{
  "model": "segmentation model",
  "dataset": "aerial photos of the United States (SatlasPretrain)",
  "image_size": 48,
  "crop_scale_min": 1,
  "num_classes": 8,
  "norm": "batchnorm",
  "stem": "single",
  "avg_pool_shortcut": false,
  "widths": [128, 224, 384, 672],
  "learning_rate": 0.027,
  "orthogonalizer": "newton_schulz_5"
}
Rows from block 5, named by matrix and row number. Each number is 128 + 32 x the weight over its row's rms, rounded and kept within 0 to 255. All counts start at 0. After the name is the row's rms in percent of the matrix's.
# short0: shortcut pointwise conv, stride 2 (model.blocks.5.short.0.weight, 384x224x1x1), inputs 75-149
short0.140 120 [113 109 150 105 185 101 138 165 155 102 104 125 143 227  81 211 193 118 212  85 130  75 122 135 139  79 140 140 121 144  97 176 148 180 144 135  86 146  80  93  93 143  71 141 144  87 124 137 131 102 131 139  99  87 163 121 125 144 140 134 137 121 113 211 133  70 132 100 136 126 128  91 118 143 110]
short0.141 079 [137 170 125  89 110 117  77 142  92 177 137 169 106 105 130 167 105 131 143 123 140 175 142 129 151 156 151  85 103  91 145 161 189 126 188  82 145 145 115 144  88 137 136 103  80 118 161 127 163 131 201 135  48 149 114 118 133 126 116 170  86 131 122  94 110  80  99 109 170 182 123 188  64 126  87]
short0.142 081 [148 158 147 159 124 137 128 134  80 173 131 140 181 140 159 178 105 136  85 126 138 135 141 133 142 170 121 180 113 173 138 130 162 137 108 128  97 137 128 122 105 116 161 116 160  87  83  95 200 159 134 187 115 106 175 141  88  90 143 122 136 107 158 155 154 116 131 164 141 114  83 116 101 118 137]
short0.143 091 [165 108 141 123 116  84  77 137  93 120 142 116 128 107 149 135 117 102 101 167  89 156 160  83 113 103 131  86  84 139 108 110  73 202 117 112 137 145 116 166  97 147 122 100 126 151 119 113 135 100  97 105 144 140 186 130 154 190 117 119 153 185 136 123 183  81 125 126 115 102 133 168 121 127 152]
short0.144 078 [133 151 105 152 132 171 146 125 141 118 157 139 123 123 168 126 129 146 112 109 123 150  70  79 101 122 166 159 156  94 165  60 104 128 141 174 120 137 121 168 150 163 179 144 118 122 103 149 126 173 125  94  82 164 184 147 109 158 121 148 106 188  56 160  66 158 120 124 107 174 115 168 129 102 160]
short0.145 105 [125 188 131  94 104 156 143 109 111  93 172 164 138 175 135  77 135 140  70 135 106 123 170 153  70 153 164 142 132 119  53 130 153 107 135  62 184  96 108 162 110  63 136 160 160 108 176 121 105 131 150 116 154 104 108 125  60 120  87 118 126 107 132  95 122 132 126 171 110 135  78 200 131 140 143]
short0.146 095 [120  92 154  58 122 138  67 148 130 147 108  54  81 153 136 108 123 159 139  89 157 158 134 138 144 169 159 141 110 218 124 135 107  92 117  91  74 105 107 111 151 138 102 103 156 130 138 135 169 184 125 120 138 141  83 136 101  91 122 129 145 195  75 134  95 155 116 177 111 122 125 153  93 120  88]
short0.147 088 [119  92  37 125 138  67 141 110 102  96 136 116 141 112 169 142 128 177 179  81 134 140 123 192 112 214 153 124 129  96  57  70  89 125 152 127 146 150 139 139 138 108 125 102  80 138 136  95 152 176 159 161 135 122 143 185 168 124 127  36  93 108 128 151 175 160 100 131 128  84 101 193 124 103 106]
short0.148 080 [127 132  65 118 121  92 177  63 120 109 177 135 121 140 178 113 200 127 154 128 130 124 139 107 164 107  92 116 151  95 107  97 128 100 130 121 128 118 122 113 125  75 184 106 124  50 159  68  72 175 112 180  81  52 139 104 126 118 120 178 115  95 153 138  59  91  49 163 103 184 177  93 137 137 122]
short0.149 079 [157 176 165 128 120 123 161  93 125  61 114 152  70 146 165 135 140 124 125 145 179 109 133 112 100  88 142 104 117 124 217 171 168 142 133 105 110 106 150 123  85 159 192 101 161  97 182 125 149  92  94 155 137 120 171  54 120 108 125 105  81  80 142  91 189 204 125 155 103 120 110 125 129 122 180]
short0.150 122 [144 142 111 167  69 165 217 128 118  92  99 126 135 111 166 168 125 116 126 140 151 123 147 136 153 112 138 147  84 110  82 152 124  97 126 110 152 154 124 170 124 117 125 196 125 188 124 144 105 169 129 174 138 192 150 114  37 139  75  79 120 131 167 121  95  83 162 118 135  61  96 138  88 138  95]
short0.151 090 [111 145  77  63 125  96  87 113 161 159 144 162 100 135 139 138 149 115 130 118 128 123 151  84 125 132 129 170 141 204 125 123 119 165 133  67 132 147  91  86 140 112 218 149  92 130 149 126 180 161 155 153 187  89 185 165  88 127  99 126 195 196 107  97 119 155 122  75 128  92 137 123 128 120 100]
short0.152 102 [149 131 124 143 108 152 134 105 169 158 122 197  83  56 111 112 116 130  96 172 135  83 123 185  68 129 154 164 183 171 151 119 141 170 125 112 112 179 215 115 144 121 148 134 128 121 177 139 120 123 100  77 189 132 145 120 156 134 159  88 126 179 150 167 155 141  73 139 124 104 151 156 120 126 140]
short0.153 093 [136 130 197 127 162 218 129  97 140 160 134 129 131 168 139 140 141 151 155 110 110  89  69 117  82  86 158 140 153 154  99  91 138 149  70 112 101 113 116 125 144 150  96 145 107 101 102 150  84  96  90 154  82 134 157 128 126 120 158  97 122 119 205 159  92 128 169 101 106 161 158 129 163 177 122]
short0.154 084 [ 96 126 105 114 112  80 175  93 230 149 163 154  98 157 144  84  65 179 138 137 127 148 119 147 139 171 114 117 148 114 164  92  97 142 189 111 124 101 141 143 124 127 138 162 119  58 121 132 129 120 158 154  87  80 161  79  89 122 149 196  83 148  85 162 175 175 132 150 115 159  98 132  92 127 116]
short0.155 128 [125 101 120 118 129 144  96 157 141  97 113 161 151  74 124  83 179 138  89 100  88 130 166 120 146  71 113 138 161 110 142  91 153 134 108 165 143 150 174 129 146 121 158 133 189 131 157 142 104 135 114 129 129 105 121 105 255 143  92 120 162 151 121 170 160 116 124 116  92 160 129 123 110 159 146]
short0.156 125 [ 84 143 107  95 159 115 126 157 144 121 132 133 172 134 123 156 155  82 153 164 123 118 112 128  51 101 114 255 127 122 108 131 126 155 166 122  98 127 148 242 115 142 138 159 129 121 107 121 138 118  86 154 123 150  38 112 131 113 162 153 146 149 125 164 147 135 148  70 137 132 147 141  96 129 131]
short0.157 120 [138  79 110 104 146 121 114 166 113  96 122 121 169 148 108 121 128 185  93 125 136 179 143 109 166 117 136 148 128 103 158 121  78  96 149 173  88 105 113  94 177 112 132 125 137 145 105 108 165 199 116  90 108 179 121 164 108 163 147 156 104 124 191 106 104 128 141 180 129 129 153  93 108 111 128]
short0.158 094 [201 120 142 139 113 137 120  98 146 130 139 149 161 153 112 141 114 115 163 184 114 129 123 160 146 124 113 151 101 102  85 173 136 166  98 118 106  68 161 125  94  99  71  92  99 109 147 140 116 161 192 120 146 214 129 124  99 127 165 124 159 129 101 146  99 167 103  91 141 166 118 100 126 122 121]
short0.159 110 [104  71  74 155 102 151 140 115 147 122 136 124 201 190 155 105 146 137 152 172 163 136 147 143  90 134 147 176 119 114 110 129 168 127 106 152 111 135 135 112 107 121 172 112  92 139 115 145 147 113 184 138  96 121  94 136 160 125  71 124 125  88 132 154 122  96 147 153 138 168 123 167 182 137 171]
short0.160 122 [183  91 164 170 118 149 179 112 139 158  85 116  75 140 150 118 133 130 102 190 165 114  84 166 146 122 141 146 111 178 127 103 122 110 174  81 124 142 141 135 142 123  97 132 177 133 184 131 218  78 108 178 110 190 116  63 118 139 186 138  98  92  72 116 105 115 187 181 114 117  89 110 128 116  93]
short0.161 111 [122 124 151 125 102 146 133 118 163 140 116  91 129 134 102 190 160 152 125 154 169 150 117 129  23  94 130 150 155 157  99 131  85 171 111 166 111 113 101 136  90 124 155  98 181 144 119 144  93 121 115 176 123 100 134 177 156 106 107 143 166  92 136 138  99 154 109 126 107 103 115  95 142 166 145]
short0.162 123 [161 105 116 139 130 136 125  95  78 101 149 152 119 111 164  95 139 196 164 127 102 160  98 104 121 176 130 145 123 141 135 100 125  89  84 187  88 196  84 157 168 186 138 127 188 113 104 140 152 147 129 101 118 162  33 102 130 126 100 115  81 164 212 129 113 135  91 139 169 149 127 104 137 177 126]
short0.163 108 [207 172 108 147 126 136 208 136 108 168 122 102 112 148 103 146  91 117 155 138 131 161 132 135  79 153 131 121 113 163 162  82  78 139 106 168 150 134 115  72 200 111  86 172 131  85 170 171 109 130  65  85 151 140 118 156 157 137 130 151 131 147  92 114 120 164 211 121 110 119 130 119  95 129 172]
short0.164 134 [116 124 146 128 122  84  84 154 129 132 139 190 153 177 119  93 123 135 122  79 124 152  80  87 143 146 124 143 105 160 150 188  95  80 135 151 125  76 159 121  99  62 147  97 166 115 159 110 160 181  99 121 133 191 114 105 112  96 173 114 135 155 119 150 118 132 126 102  76 140 117 159 135  83  85]
short0.165 086 [176  77 122 144 171 128 127 108  80 104 141 160 133 127 139 129 130  93 141 153 116 167 147 152 154 101 165 134 168 163 101 122 102  60 143 132 105 143 159  60 123 128 109  94 105  96 179 179 123 105  89  92 104 118 100  88 138 125 101 189 101 112 191 142 143  94 135  91 121 168 122 153 166 114 164]
short0.166 122 [172 152 167  99 102 120 113 155 125 124 133 132 176 136 169  85 116 134 144 176  99 141 151 161 154 181  98 139  70 147 131 167  80 109 114 123 102  96 162 117 158 115 116 126 150 159 135 154 148 165 175  94 109 140  81 119 188 147 124 109 117 128 111 104 107 148 102 140  94 202 159 119 148 192 117]
short0.167 094 [144 162 144 134 101 119 148 123 123  98 110 189  98 139 114 183  63 156 179  92 171 168 120 142 122 145 130  92 121 210  81 152 124 102 131 153  83 139  70  75 132 172 132 121  69 111 107 173 109 120 199 127 126  79 104  80 164 197  96  89 111 162 137 151 140 131 152 100 128 119 117 135 139 111 146]
short0.168 088 [ 43 174 143 133 139 153 137 233 140 139 131 123  69 157 130 117 107 110 157 115  92 203 155 148 158 139  94 149 147 125 171 118 133  81 110 122  88 201 127 143 175 133 158  97 131 181 126 120  69 180 160  97 140 133 182 131  97  97  95 104 136 149 180  39  95  94 131 120 134 127 100  89 124 121 124]
short0.169 095 [102  63 153 113 139 112 196 116 136 141 146  88  83  66 168 141 114  85 194  93  69 138 117 113  96  95  80 151 161 101  99 145 132  58 136 110 161 102 132 142 111 159  89 124  89 172 128 149 178  77 162 165  77 136  99 110 124 117 154 139 171  87 122 129  73 155 127 117  60 195 119  81  63 100 172]
short0.170 098 [ 90 175  95 212 148 102 128 116 108 117 138 157 145 116 156 214 197 114 105 126 101 152 140 112 113 123 151  92 149 113 111 195 216 163 199 118 120 149  92 101  89 152 145 122  88 146 183 143  67 126 127 142 124  66 101  98  52 178 162 150 128 151 141 131 118 173 141 107 103  92 133 103 134 164 127]
short0.171 081 [166 149 152 151 111 213 195 157 120 114 159 137 153 142 159 168 153 144 114 124 112 165 116 160 110 114 151  78 169  61  98 148 145 151 104 127 125  68 128 147  87  86  79 130 196 152 129 140  78 122 131 130 158 116 114 152 103 125 170 155 141 121 119 107 136  88 107  92 141 135 109 169 136 145  81]
short0.172 083 [ 86 154 170 110 101  89  81 125 149 160 118 112 114 116 136  86  90 155 149 118 135 183 151 141 123 185  62 163 148 163 190 155 124 143 143 138  99 128 114 133 138 153 111 141  86 120 193 181 163 133 123 154 132 128 160 127 152 125 195 132 107 203 135 115 158 137 111  62 128 132 122 125  74 154  91]
short0.173 092 [111  69 177  86 218 129 123 107 180 150 110 160 140 131 138 154 138 156 180 100 116 128 185  73 116 155 120 180 126  87 119  96 132 120  85 147 151 174 100  60 156 163 131 115  92 120 119 129 101  77 135 185  96 116 134 174 175  97 221 189 143 121 162 149  97 120 125 138 139 129 125 122 100 160 158]
short0.174 133 [ 84 100 128  86 131  99 153 143 115 127 126 156 100 117 129 238 147 173 137  98 164 208 157 176 111 138 112 151 147 196 131 132 161 141 145 137 109 143 141 108 128 120 142 183  95 133 116 167 139 140 103 104 108  62 121 214 116 111 160 119 137 124 162 105 117 127  73 118 137  81 101  63 144 113 199]
short0.175 110 [150 120 138 187 105 129  86 123 187 169 134 140 109 139  69 117 139 134 124 129 131 119  21 158 136 114 104 101 121 123  79 124 173 135  96 173 149 181 135 125 144 104 116 149 143 173  63 101  83 184  83  84  86 158  84 113 204 164 157 113  93  58 120 104 102 180 158 184 131 146 133 110 136 123 124]
short0.176 095 [159 137 139  89  74  81 105  93  78  87 167 143 162 122 151 147 134  88 125 115  90 179 149 100 160 153 132 128 144 130  89 156 124 124 139  92 107 175 108  97 151 113  95 216 127 144 102  95 144 155  98 111 123 161 112 145 140 134 114  89 124 177 167  71 104 133 155 172 127 138  60 123 106 131 138]
short0.177 092 [185 114 157 142 100 113 182 164 117  99 131 146 185 109 163 131  96 106  49 120 147  80 191  91 154 174 150 137 167 228  94 142  94 161 119 107 135  63 115 120  78 129  91 158  92 106 139 153 131 197 138  91  79  88 138 147 111 108 127 102  94 101 156  94 157 123 112 171 180 160  77 140 135 136 119]
short0.178 090 [190  97  88 109 102 130 103 152 193 111  66 118 148 160 101 159  80 114 113  86 137 133 119 129 109 126 122 138 167 151 118  82 180 158 163 114 110 123 172  49 153  80 104 133 115  94 102 118  98 103 153  96 143  94  87  92 136 145 134 104 169 154 151 137 155 106  98 133 164 127 109 140 118 151 166]
short0.179 119 [132  86 169 160 140 162  93 199 103 145 111  94 159  92 145 146 186 139  89  88 107  92 234  80 174  92  98 158 109 134 150 159 129 159 136 141  72 104  93 114  92 141 122 226 165 186  54 136 136 167 118 101 134  90 119 121 102 156 142 121 136 136 103  94 115 148 125 129 112  54 122 123 137 130 113]
short0.180 108 [103 116  65 160 120 142 153  89 162 126 148 114 112 117  85 180  90  98 128 134 126 125 106 169 118 121 191 119 144 167  88 142 166 119 165 112 115 135 121 142 112 155 156 114 106 100 113 101  46 225 144 146 146 183 123 152  98 156  67 105 135 135  71 124 109 124 124  52 157 122 160 178 120 161  89]
short0.181 070 [149  89 122 157 143 113 137 108 109  73 144 159  90 133 194 136 127 133 120 144 114 177  92  96  45  51 100 108  90 120  42 188 118 110 125 155 191  72 140  61 108 121  65 125  88  97 102 150 131 158  51 133 109 135 106 175 156  86 130 176 158 125 158  74  75 133  97 149 119 102 111 126 117 135 159]
short0.182 102 [189 130  76 107 190 124 133 152  99 164 171  97 157 114  33 147 157  96 123 128 121  91 116 155 122 230 120  29 168 123 141 149 116 153 158 103 146 101 144 255 130 111 164 117 159 121 135 145 170 124  97  80 102 131 121  87  94  77 148 101 138 126 119 117  95 148 101 123 160 146  99 119 148 100 137]