A small segmentation model, trained from scratch: depths [2, 3, 4, 2].
Rows from block 5, named by matrix and row number. Each number is 128 + 32 x the weight over its row's rms, rounded and kept within 0 to 255. All counts start at 0. Numbers have three digits each. After the name is the row's rms in percent of the matrix's.
# convs1: 3x3 conv, stride 2 (model.blocks.5.convs.1.weight, 96x96x3x3), inputs 72-79, a 3x3 kernel for each
convs1.0 100:139152111104150089131133127105088117057094080101073064214237190185184191238247184101096061084088043060072042057121102106084119088109104160104115124120098154112133134140166157136149121131155155138155104136118115111084
convs1.1 098:129165132164139157165140147124095112108137076147088127127105110113154150129135064137100153105125131151184087123104145160101132051099099108143134155139168116144186100057095098174187083201150133165123160188123145152100
convs1.2 095:137135170110139155120184141150122114138182147131172165134103093136105139134176169122113085084123105107094076125166165140120116111101131137117163150143125138128107121139158152104171144159232178148144125123215160223255
convs1.3 092:120113082083086094075096093108089068092128128139112081121139104094092112163102155097085143093095107118128141169132132166135164204255208151131117128105082164162077147140115105125142111167184129097131110177104132134126
convs1.4 084:121120141105169145120129136140067158146116131142075114109181138089184140202132102120188131141100109131176135138112156133129091143174198090132084162185162120157086113116103078112093131128165133116137067140096113144111
convs1.5 108:123133125111124136141108113118115139142131147106097085155139160147121126163145150111082107132112132060123086125138129073104095134132102131098078078105125116146104118105115123165126105135159118107125119141136128080169
convs1.6 103:160154167123106131086114089177135125110121127174146167126133116171108173147255195125117116105112101143131113108087133128181104142124171116136114075102094137127126104121100118126111163148131138118109138126075100146104
convs1.7 088:124097157099119101150153159128095151163129099107119149147149131154138113125100081167153128180129078162064077093113141127142070125100052114096090153108080105092127134138167178174148159173101180124074167130065136053005
convs1.8 122:113124140158144176133132083110150127123138154116132139120076139058084216131212162132128156077111104057123092040143092084126126129125066136137159163144098098111128122159152127096117125113108105144143100111097119124051
convs1.9 126:176140126110161184115168147112115094119096076108067098055102116047136148092089167104124149115089180092079142211139130177186048185200046093089120151082085143167126122101142130104095143176088102113150106149167080111147
convs1.10 104:155138139137118111130098129192084092142075131163202146095103076097140154119125107124137071136131156061177145185120125139164055164126111142152186149172107141170116154147124142145129130128183123042071146124109127127173
convs1.11 094:141155143154114179145103153139163201037103152097026110111126141116121108121157095099145150151133098124255212110114117052094092129029133113100144113133087108146123135126154107155107156102083112112151097135121139119091
convs1.12 090:067124080162140190146188161114126120123090138129142195119130143163149138207152171107125139081138125142133160173110119115143142110103073134165177184167187104127123139141118142133128125115106091080079125126110085094105
convs1.13 098:146152146111129109105162180139186148088118100096139104114123131116098143073104129070093107125112124133126101090038084048089099096112142099110156072129161106129149111147145122098155118134068106169117123145143102144088
convs1.14 100:115102152108130134141141142089147121102111215147255220125139119130164109089098118042081069077054066029020036101160153133127156162147121079119099148098180091151115147119152120136157184169154083076099080075134124110124
convs1.15 128:116086121158113088123109131141151087106131107159162087122090108131124112117092142137143130134142145156170127097177120078088150106058199139122091152092076158177085157126140134082120135104162085132080127137139109150116
convs1.16 113:090095161102079209146221212110133136107096134100132152154153096141147064175155084116101053110085020058028030134146069133164102117119069127104108136118109148149133112156136125163119151130105075114126093123103143125058
convs1.17 112:120118131074088046112191143158141146134137140118155099099097077099086065188192199137189151133129158098028083110086075100116099134181149177160136156148167102110074138117127150112120129121134095120097095130080094142130
convs1.18 104:122090107196138115129179178111144157062162159154209142112160141139170179103058192106159142203206152168166158119121140161157198141220154082078074115106128246156177129134164112135161112160171153145141100144167107132111
convs1.19 088:093093123137139118123169134217209151152161154147147120078095092097029092111088088099100081139138135131128117148120149146131149135069127139088120109157109091092043122124138114138130135152160140154134160127081121157162
convs1.20 086:130146111061123122129180182158123121188119142164137107107057087111069088140174083110103135111147151115111173106161145095121159064114153150156106124171170099111142156179169169167129158132135109217139133066135107041079
convs1.21 094:149143150168172103105118147120087091125122176133150162095125106092149143071130129175255185134133121080073075103110185137106116111134134137116069174110063154092064120150109167155111169159106133120088157134112177164103
convs1.22 092:128092115137146205195192134113103114127159145074106106147185159149185170167179171152194188137116180132159145121148092140144144167167173118082112127093086126108097159140114160122151124118151093134136129156184159135126
convs1.23 105:116101146118107097139089099154068113098102055138080080136108153104136066138119116176150144188156190231217255118102109108105108138127086073084047089108097122102087158150098150122113132137082143061155151122110140122115
convs1.24 102:153131139103119106136097124084107140181153139127162142131132190127141140123071054130138108175100127198128143127112153170155148118126134137083088118103100156164157155123122142087017141160075123104110130126058147119062
convs1.25 104:108133109137175106165136116087134174082126112126085116123128163190126021135087218083151157121138163169114042154112140155112126136087104084120115101164164140183072166122107131155082123160087173117104135132133132089127
convs1.26 095:153104098116151086171180144126121205106173202053041119138148151142121169127097143110096114110111152142087153126088163055180149064044146083066102062069155138074178135153119118126136065074095104143193080134193074098156
convs1.27 090:179192167091124095123127123124117126081131074150152129145184197093127119087125094132122088127147099090103090100067091118084103150127121111113139114142180161176198102139144143126148110084136102136108112089079103076110
convs1.28 099:088151116143151210116093134100115202100086146165183153108102109080073158116164200145119130163114141099173151104145141073148148135125182104090066097097078103122119149100116147168118154146127146087105106093122133147140
convs1.29 097:147096133152122111099116148116144093151089118096095104157181108136157148138158124136151128103162084163104041116140159165126165169195208131173134136161095113147094193201155176135193181185181103143120159137193075151149
convs1.30 099:138113131103113121110124146129198156135132190120119138161183155143156139156175153131106144114170100155156117096083080124161165070141192172134166134130208074115149105151133110097129130216217168164136120175156152216224
convs1.31 108:123115111143108143116130118098158087132107125127104138128109110115097089143096082099085133148146154132083061151207174158139212138099165138165133136141140155161134176084106146079255167223246104105094151112145158177116
convs1.32 085:175159187119123147111144127114102110118095127125101170125109067114129079110110101077058179125148118115080075128154148156149156130170158068147129117187184142180151104123142072131166136166200156163162111108180102087155
convs1.33 108:107106134102150132114210170125144106115141175110109144107159185160136108167108124137159141152135171122125138086081097117186120081121112115167120104133139138110090119157147103120181099191196123143135103176082136143126
convs1.34 101:145125170092104182136160103102133181112170165129137085100094096072125156091096139152096138160095141161173151133097098106132080181180085096102121119132079139127135133116175112147180108085192087137204031075213050115185
convs1.35 093:132183199100115053112075108117120076148115116171133101077073093102122154135134160128101127103109175066113135154173144167109122096102121141114097148102189170099112150197141201146132139141188112103131164088154154149191
convs1.36 092:123105170141163138148184194133174119164121147127148118104107114120130129119107076206177145137198083157175181114142156193123180170107132121165124108104128152189144164124121129127123149075111146142177129196116157138194
convs1.37 095:095109155101123170164100127135079146072118155170122206120089132107126114100150114098097045152078068124170184077157159123072110136108160156104119135131132138140134125194217092103138110140170126155183105105113124133116
convs1.38 102:109140102125143135122138124120089091108150142082066096131119144139139144132122124158164138160153147177230204100200127156147158118156149137162230163151219172203255111135168136144163173135141087122113070106127100113125
convs1.39 098:136175162183176217126133098111127093087091126070143181123154090109124118122122114173083125127172089098101088176179159148078079053117113100098075138119080089116085121114073103105106181173166139131166142126118163184215
convs1.40 107:151137138112121165115139219120149133125149140115147121132124137166121118161110099131105118102130066185088094175120148102125174086162122145123181059117104083083139119112096136156068063081075146120134120159120173122083
convs1.41 101:176167162186141126132119081128072160124130131162173103148130120122149109139139185118156110144159117168115080141100105149142146097179101144174118195155150178150122122113106130098165124147191146097088175160151120114064
convs1.42 088:123112120089058139133112106127107125110158144144150128075057120087078077093159110161150151137078085105078113143119156123167136156105144143141101168111147154138141147106094143130114154152122123118107089114118120114079
convs1.43 105:102144133137094132161148113188151137187137119089149098136114163127116103105047066098102162081126115138118091155131170127094172115085094155139134093107152096103111141111053142123120093136142151124130120130120072149131
convs1.44 088:125123133132126118102117138132114135122145174140083139123097122092136093122101125134150085157137170161185149139123105133126071096025092122080129139172171090105159136123122150092121164129114174109152171124120194126153
convs1.45 127:131124125106094121122113134122069101121090129144065113173193163192141203158182160083096144110127133125108059163073105105109081095089087101125116144147142166155108107113098107129092111143080114054117082089065101088066
convs1.46 089:134115120159140091118109085097099089094182167136133135139127093112086095125093103121118166084123150097125156119063025124117012103084048108064078125126114123087099132129077109104091114149118141108132121153098094130131
convs1.47 088:135089105098105122127129104100096125091115168147129158129107120116103097061108143208120103196124066138106143085086091167122147142128093114095089156152135120070055132142176174171143154141111119157093134151110086100158
convs1.48 091:092134117133137107145141123168168170124172088146146106143111118073155130133117082085079163142141134131145093102067053130173100111150166091119129112103144123170139135138152166155131109104047133130152158154157116129066
convs1.49 124:121132146139107128137128140119153085111088143066135103115090137138113094148144171154123149146090084157112157160189180131151144153123128102140148115114128103118102144158164134150114172139160152141154197136115178175184
convs1.50 086:111118166162124158147132135133160166114082129143152092108105074075108038097057116144114117073098088152129107150160207112086084086109153130148204136148145115122113148148184154122185113123174134147141118162152089149136
convs1.51 117:130124109099116110149159174157151165113151174084126118103142095131143117127119114160146078141098050160135081138129200125142178155149074115150136122097151181147167111165122131131196104092111103111152098141071130155156
convs1.52 092:101132107106134106180100108155087110107111132164119126087159139114118059105062099150119202110122145102085144137114133172141160132128081063123127111129113112077072115179130073069157137219129112151152145121153132106047
convs1.53 105:119082155123090121105186117074084130143120089139154161139167146126114097171117137086186133106067216120119242069073156124121071138198048100146134086120096130094097154087101163120101131116077113113089139146058102164100
convs1.54 112:127094104186146112105140182118081065128125149141186163136107111184119119147070100098105117112152155113118190132067130135130155095087116126113114136151150146091157088108083138134137112071081144060183177093121134131154
convs1.55 099:121124148154153124155159094129129152147144137156133147164134113099160107127145079146152157094158217104067141124144128158122086110135096130138156159141153108044134103086126123108086173111099124115106127132074166110081
convs1.56 086:149124150110113121117100082123088136189144142137121171106113166083132146085069110135158148112137134158107077108049063143064069142166050101086052165115133171212136110080129120098141156187157096060134120101125174173093
convs1.57 104:098162167135130166150137184101071109131145086154121127137217149119138200100145144090087123104109084154190135124125132184149075067107124094080136143113063141130096116073131111126153144111149058069162136107214122163143
convs1.58 093:124197143204159185173215146137153098200174106159138098177158148156128137120165114152157176154160080183158127114174129147173175122194113120094110120170160150165101114115103111101079151122119191197144178149104184142083
convs1.59 091:126156160151099121129083126105125195113130173161153115136105114095105109089132055156116080213142139128094098155135146166149161084089137099131132157159154115158165134128135121111081071039061142161108130141107120117124
convs1.60 096:104178145133143165121100182139061119152198106122163141126099056090149101116187119128104113137133118088162079136156133161157130140165083140120113156129164105211155110104161145140159105069087120087111141128201096061179
convs1.61 109:111129137156138152130094177156108134120095096142125115121126077077158255051128255132099099161128061123150097104107178079128167137149133125123116174134102161107111160204133119121128171154142129151085099146157169105145
convs1.62 094:050095087126149155133126159104162108134150082115098123183185204191126134173126120067054104141160180195186233073126085066098090138128097146160178088138137116132187140156155094097106093101162119165126119103055110100108
convs1.63 083:098123135115133121112101102199117099104085127130111096082148100094101088091109077104105164107118141097122130093145079161117082092062044098105092088093054147151100142134118129133121153193111143107113123087079101116064
convs1.64 094:114093161167100130116092085128086098135159099164151191082111085048103097095076077063096131098120166122148157073106139086151159116150145106120099120148117085115125134128119144168182122194139121141129138162170129171193
convs1.65 090:131118153156117148164150168119094086092135124077072090116093111102083085139141104050104095107133099086063058156107110110139167104113146129163127110111083135108151124169153131142163140069154076091103089070093100064107
convs1.66 095:078056056118090111117102127111122149095148127127173118127101097121102090126143094127137079122126169124143166069116088068116061072158113106127144117094137044070075197110157180141141168133149116065124131119111118129111
convs1.67 077:171160147204147195150116150105164138202153109119116144202173127133132162124141125107171150123171188113182135114197096138100099159118101112095099086073104124098143193164155152110205153143156161181172202143133131084106
convs1.68 106:116074109125130091125155150140167113135067085130146123181193199137106153063067071077161127074132085091117149118090079102124141171156170144122119141093096089145087118121147070102124152175199102138144110110112101108169
convs1.69 098:106147150149132129126148195147177162139109123151137081080050124077049070069100071114132089113142094074142085156184166143141224158153220170165140123115118066131117174143120173155145118118115118137137100077133084076133
convs1.70 107:103096124098112091154115175100138129138121155137155111142129153166129169147160115111104110152124143097157170077115100126120097131142190146162171127120149111171189134146155111148173178201191099182127107160157172197240
convs1.71 101:092130097089088117090099133183175103153146062143113078131101064093072128125136100113132156127118083081056055115140132093131079092126157109183108151159078087091046116092138110093103115180182114118104117156120125160099
convs1.72 115:138150203138140151130131123122158162144138111094138132103095072106083097134139191141153142065099133093087100143099149092081061103082069149163137148099099140114110124120108097115124114112137087105083061084133086106113
convs1.73 096:095092085138168129127042063152094100146123089090108100101120105103100167092103134106099115097105091069107064097133061166142165164148111159162188128125138032104117169191165178162134166101099147136135167186095155118090
convs1.74 101:098108136115171164106119196106076141147097137130129161127172132163133149153173137218192106159169087186168115143109144099112117129126082104055084126131044115076052218101153197141180182098149109121131108110147073090125
convs1.75 135:099127135102133153091098132130132163135192115144140117124121104150164139154120106123130141125100123147133120085098055191129097088112148144161136106139170079078094127127126138126210132107145080162105136126203105078197
convs1.76 117:120185127145136123133099126121114157123134106155172125183131148172154118088072125164120122096126092114071118127149071097042050125146165118110075140143140173178148143148151137112096162130137126170148113098079162124075
convs1.77 103:126090123109116134112089111120164153160103174126073187156128067123059063123102080126153158134145132155132121093105092103162175109077094119150152157154135089115087150188128111117114167117091106117139079104132098117138
convs1.78 089:133099109109110115159126131134165210120146211068119166139144129161122139119091159140139158121123118072114217139110096154089116185090120137128107096068179118104150111186140114135130187134101146188143114107089147123083
convs1.79 090:111133102087143115059086078094119099114061136064082109119123179102052155137173145173153086158121168120108140101111102058045027077082093116125119117114114117111111153144145144121136126117160114108105127095115077089100
convs1.80 085:120078075119069163097143150145159172122132157111155144171154169142145136137189132099104114103115045148093142166177204141173097154213155086091095125140077106121128111137122136113082101083098087136140130146125118122111
convs1.81 122:154131101130094146056108103139144159115121126150184170152194204130099043072027029093142127178144111138108177144137121164110127144164138130088095126094150137148174147136101121135117156163178088103121102091098141128102
convs1.82 103:126110146114100201130138255094071065111110144130130143138136132127141112156140103150111112131151128181176115133119096093129179114075152127129121197104113180169155143120141155126094154159126114109092101149122093140138
convs1.83 096:135098135132121147147107112097083059071096099105124138135125126132156105121126095083126102083115155090126234131138116102118108178111139120153150105097152091079113085070041040078067116086138122083095125147109156128191
convs1.84 101:155099121111136108133121120108121169143112147184133110160148128142176082158085106127133089119131109166149177104066130139136075124157110178131117143130117141113079098085092119107081102084110156134170096149144108108163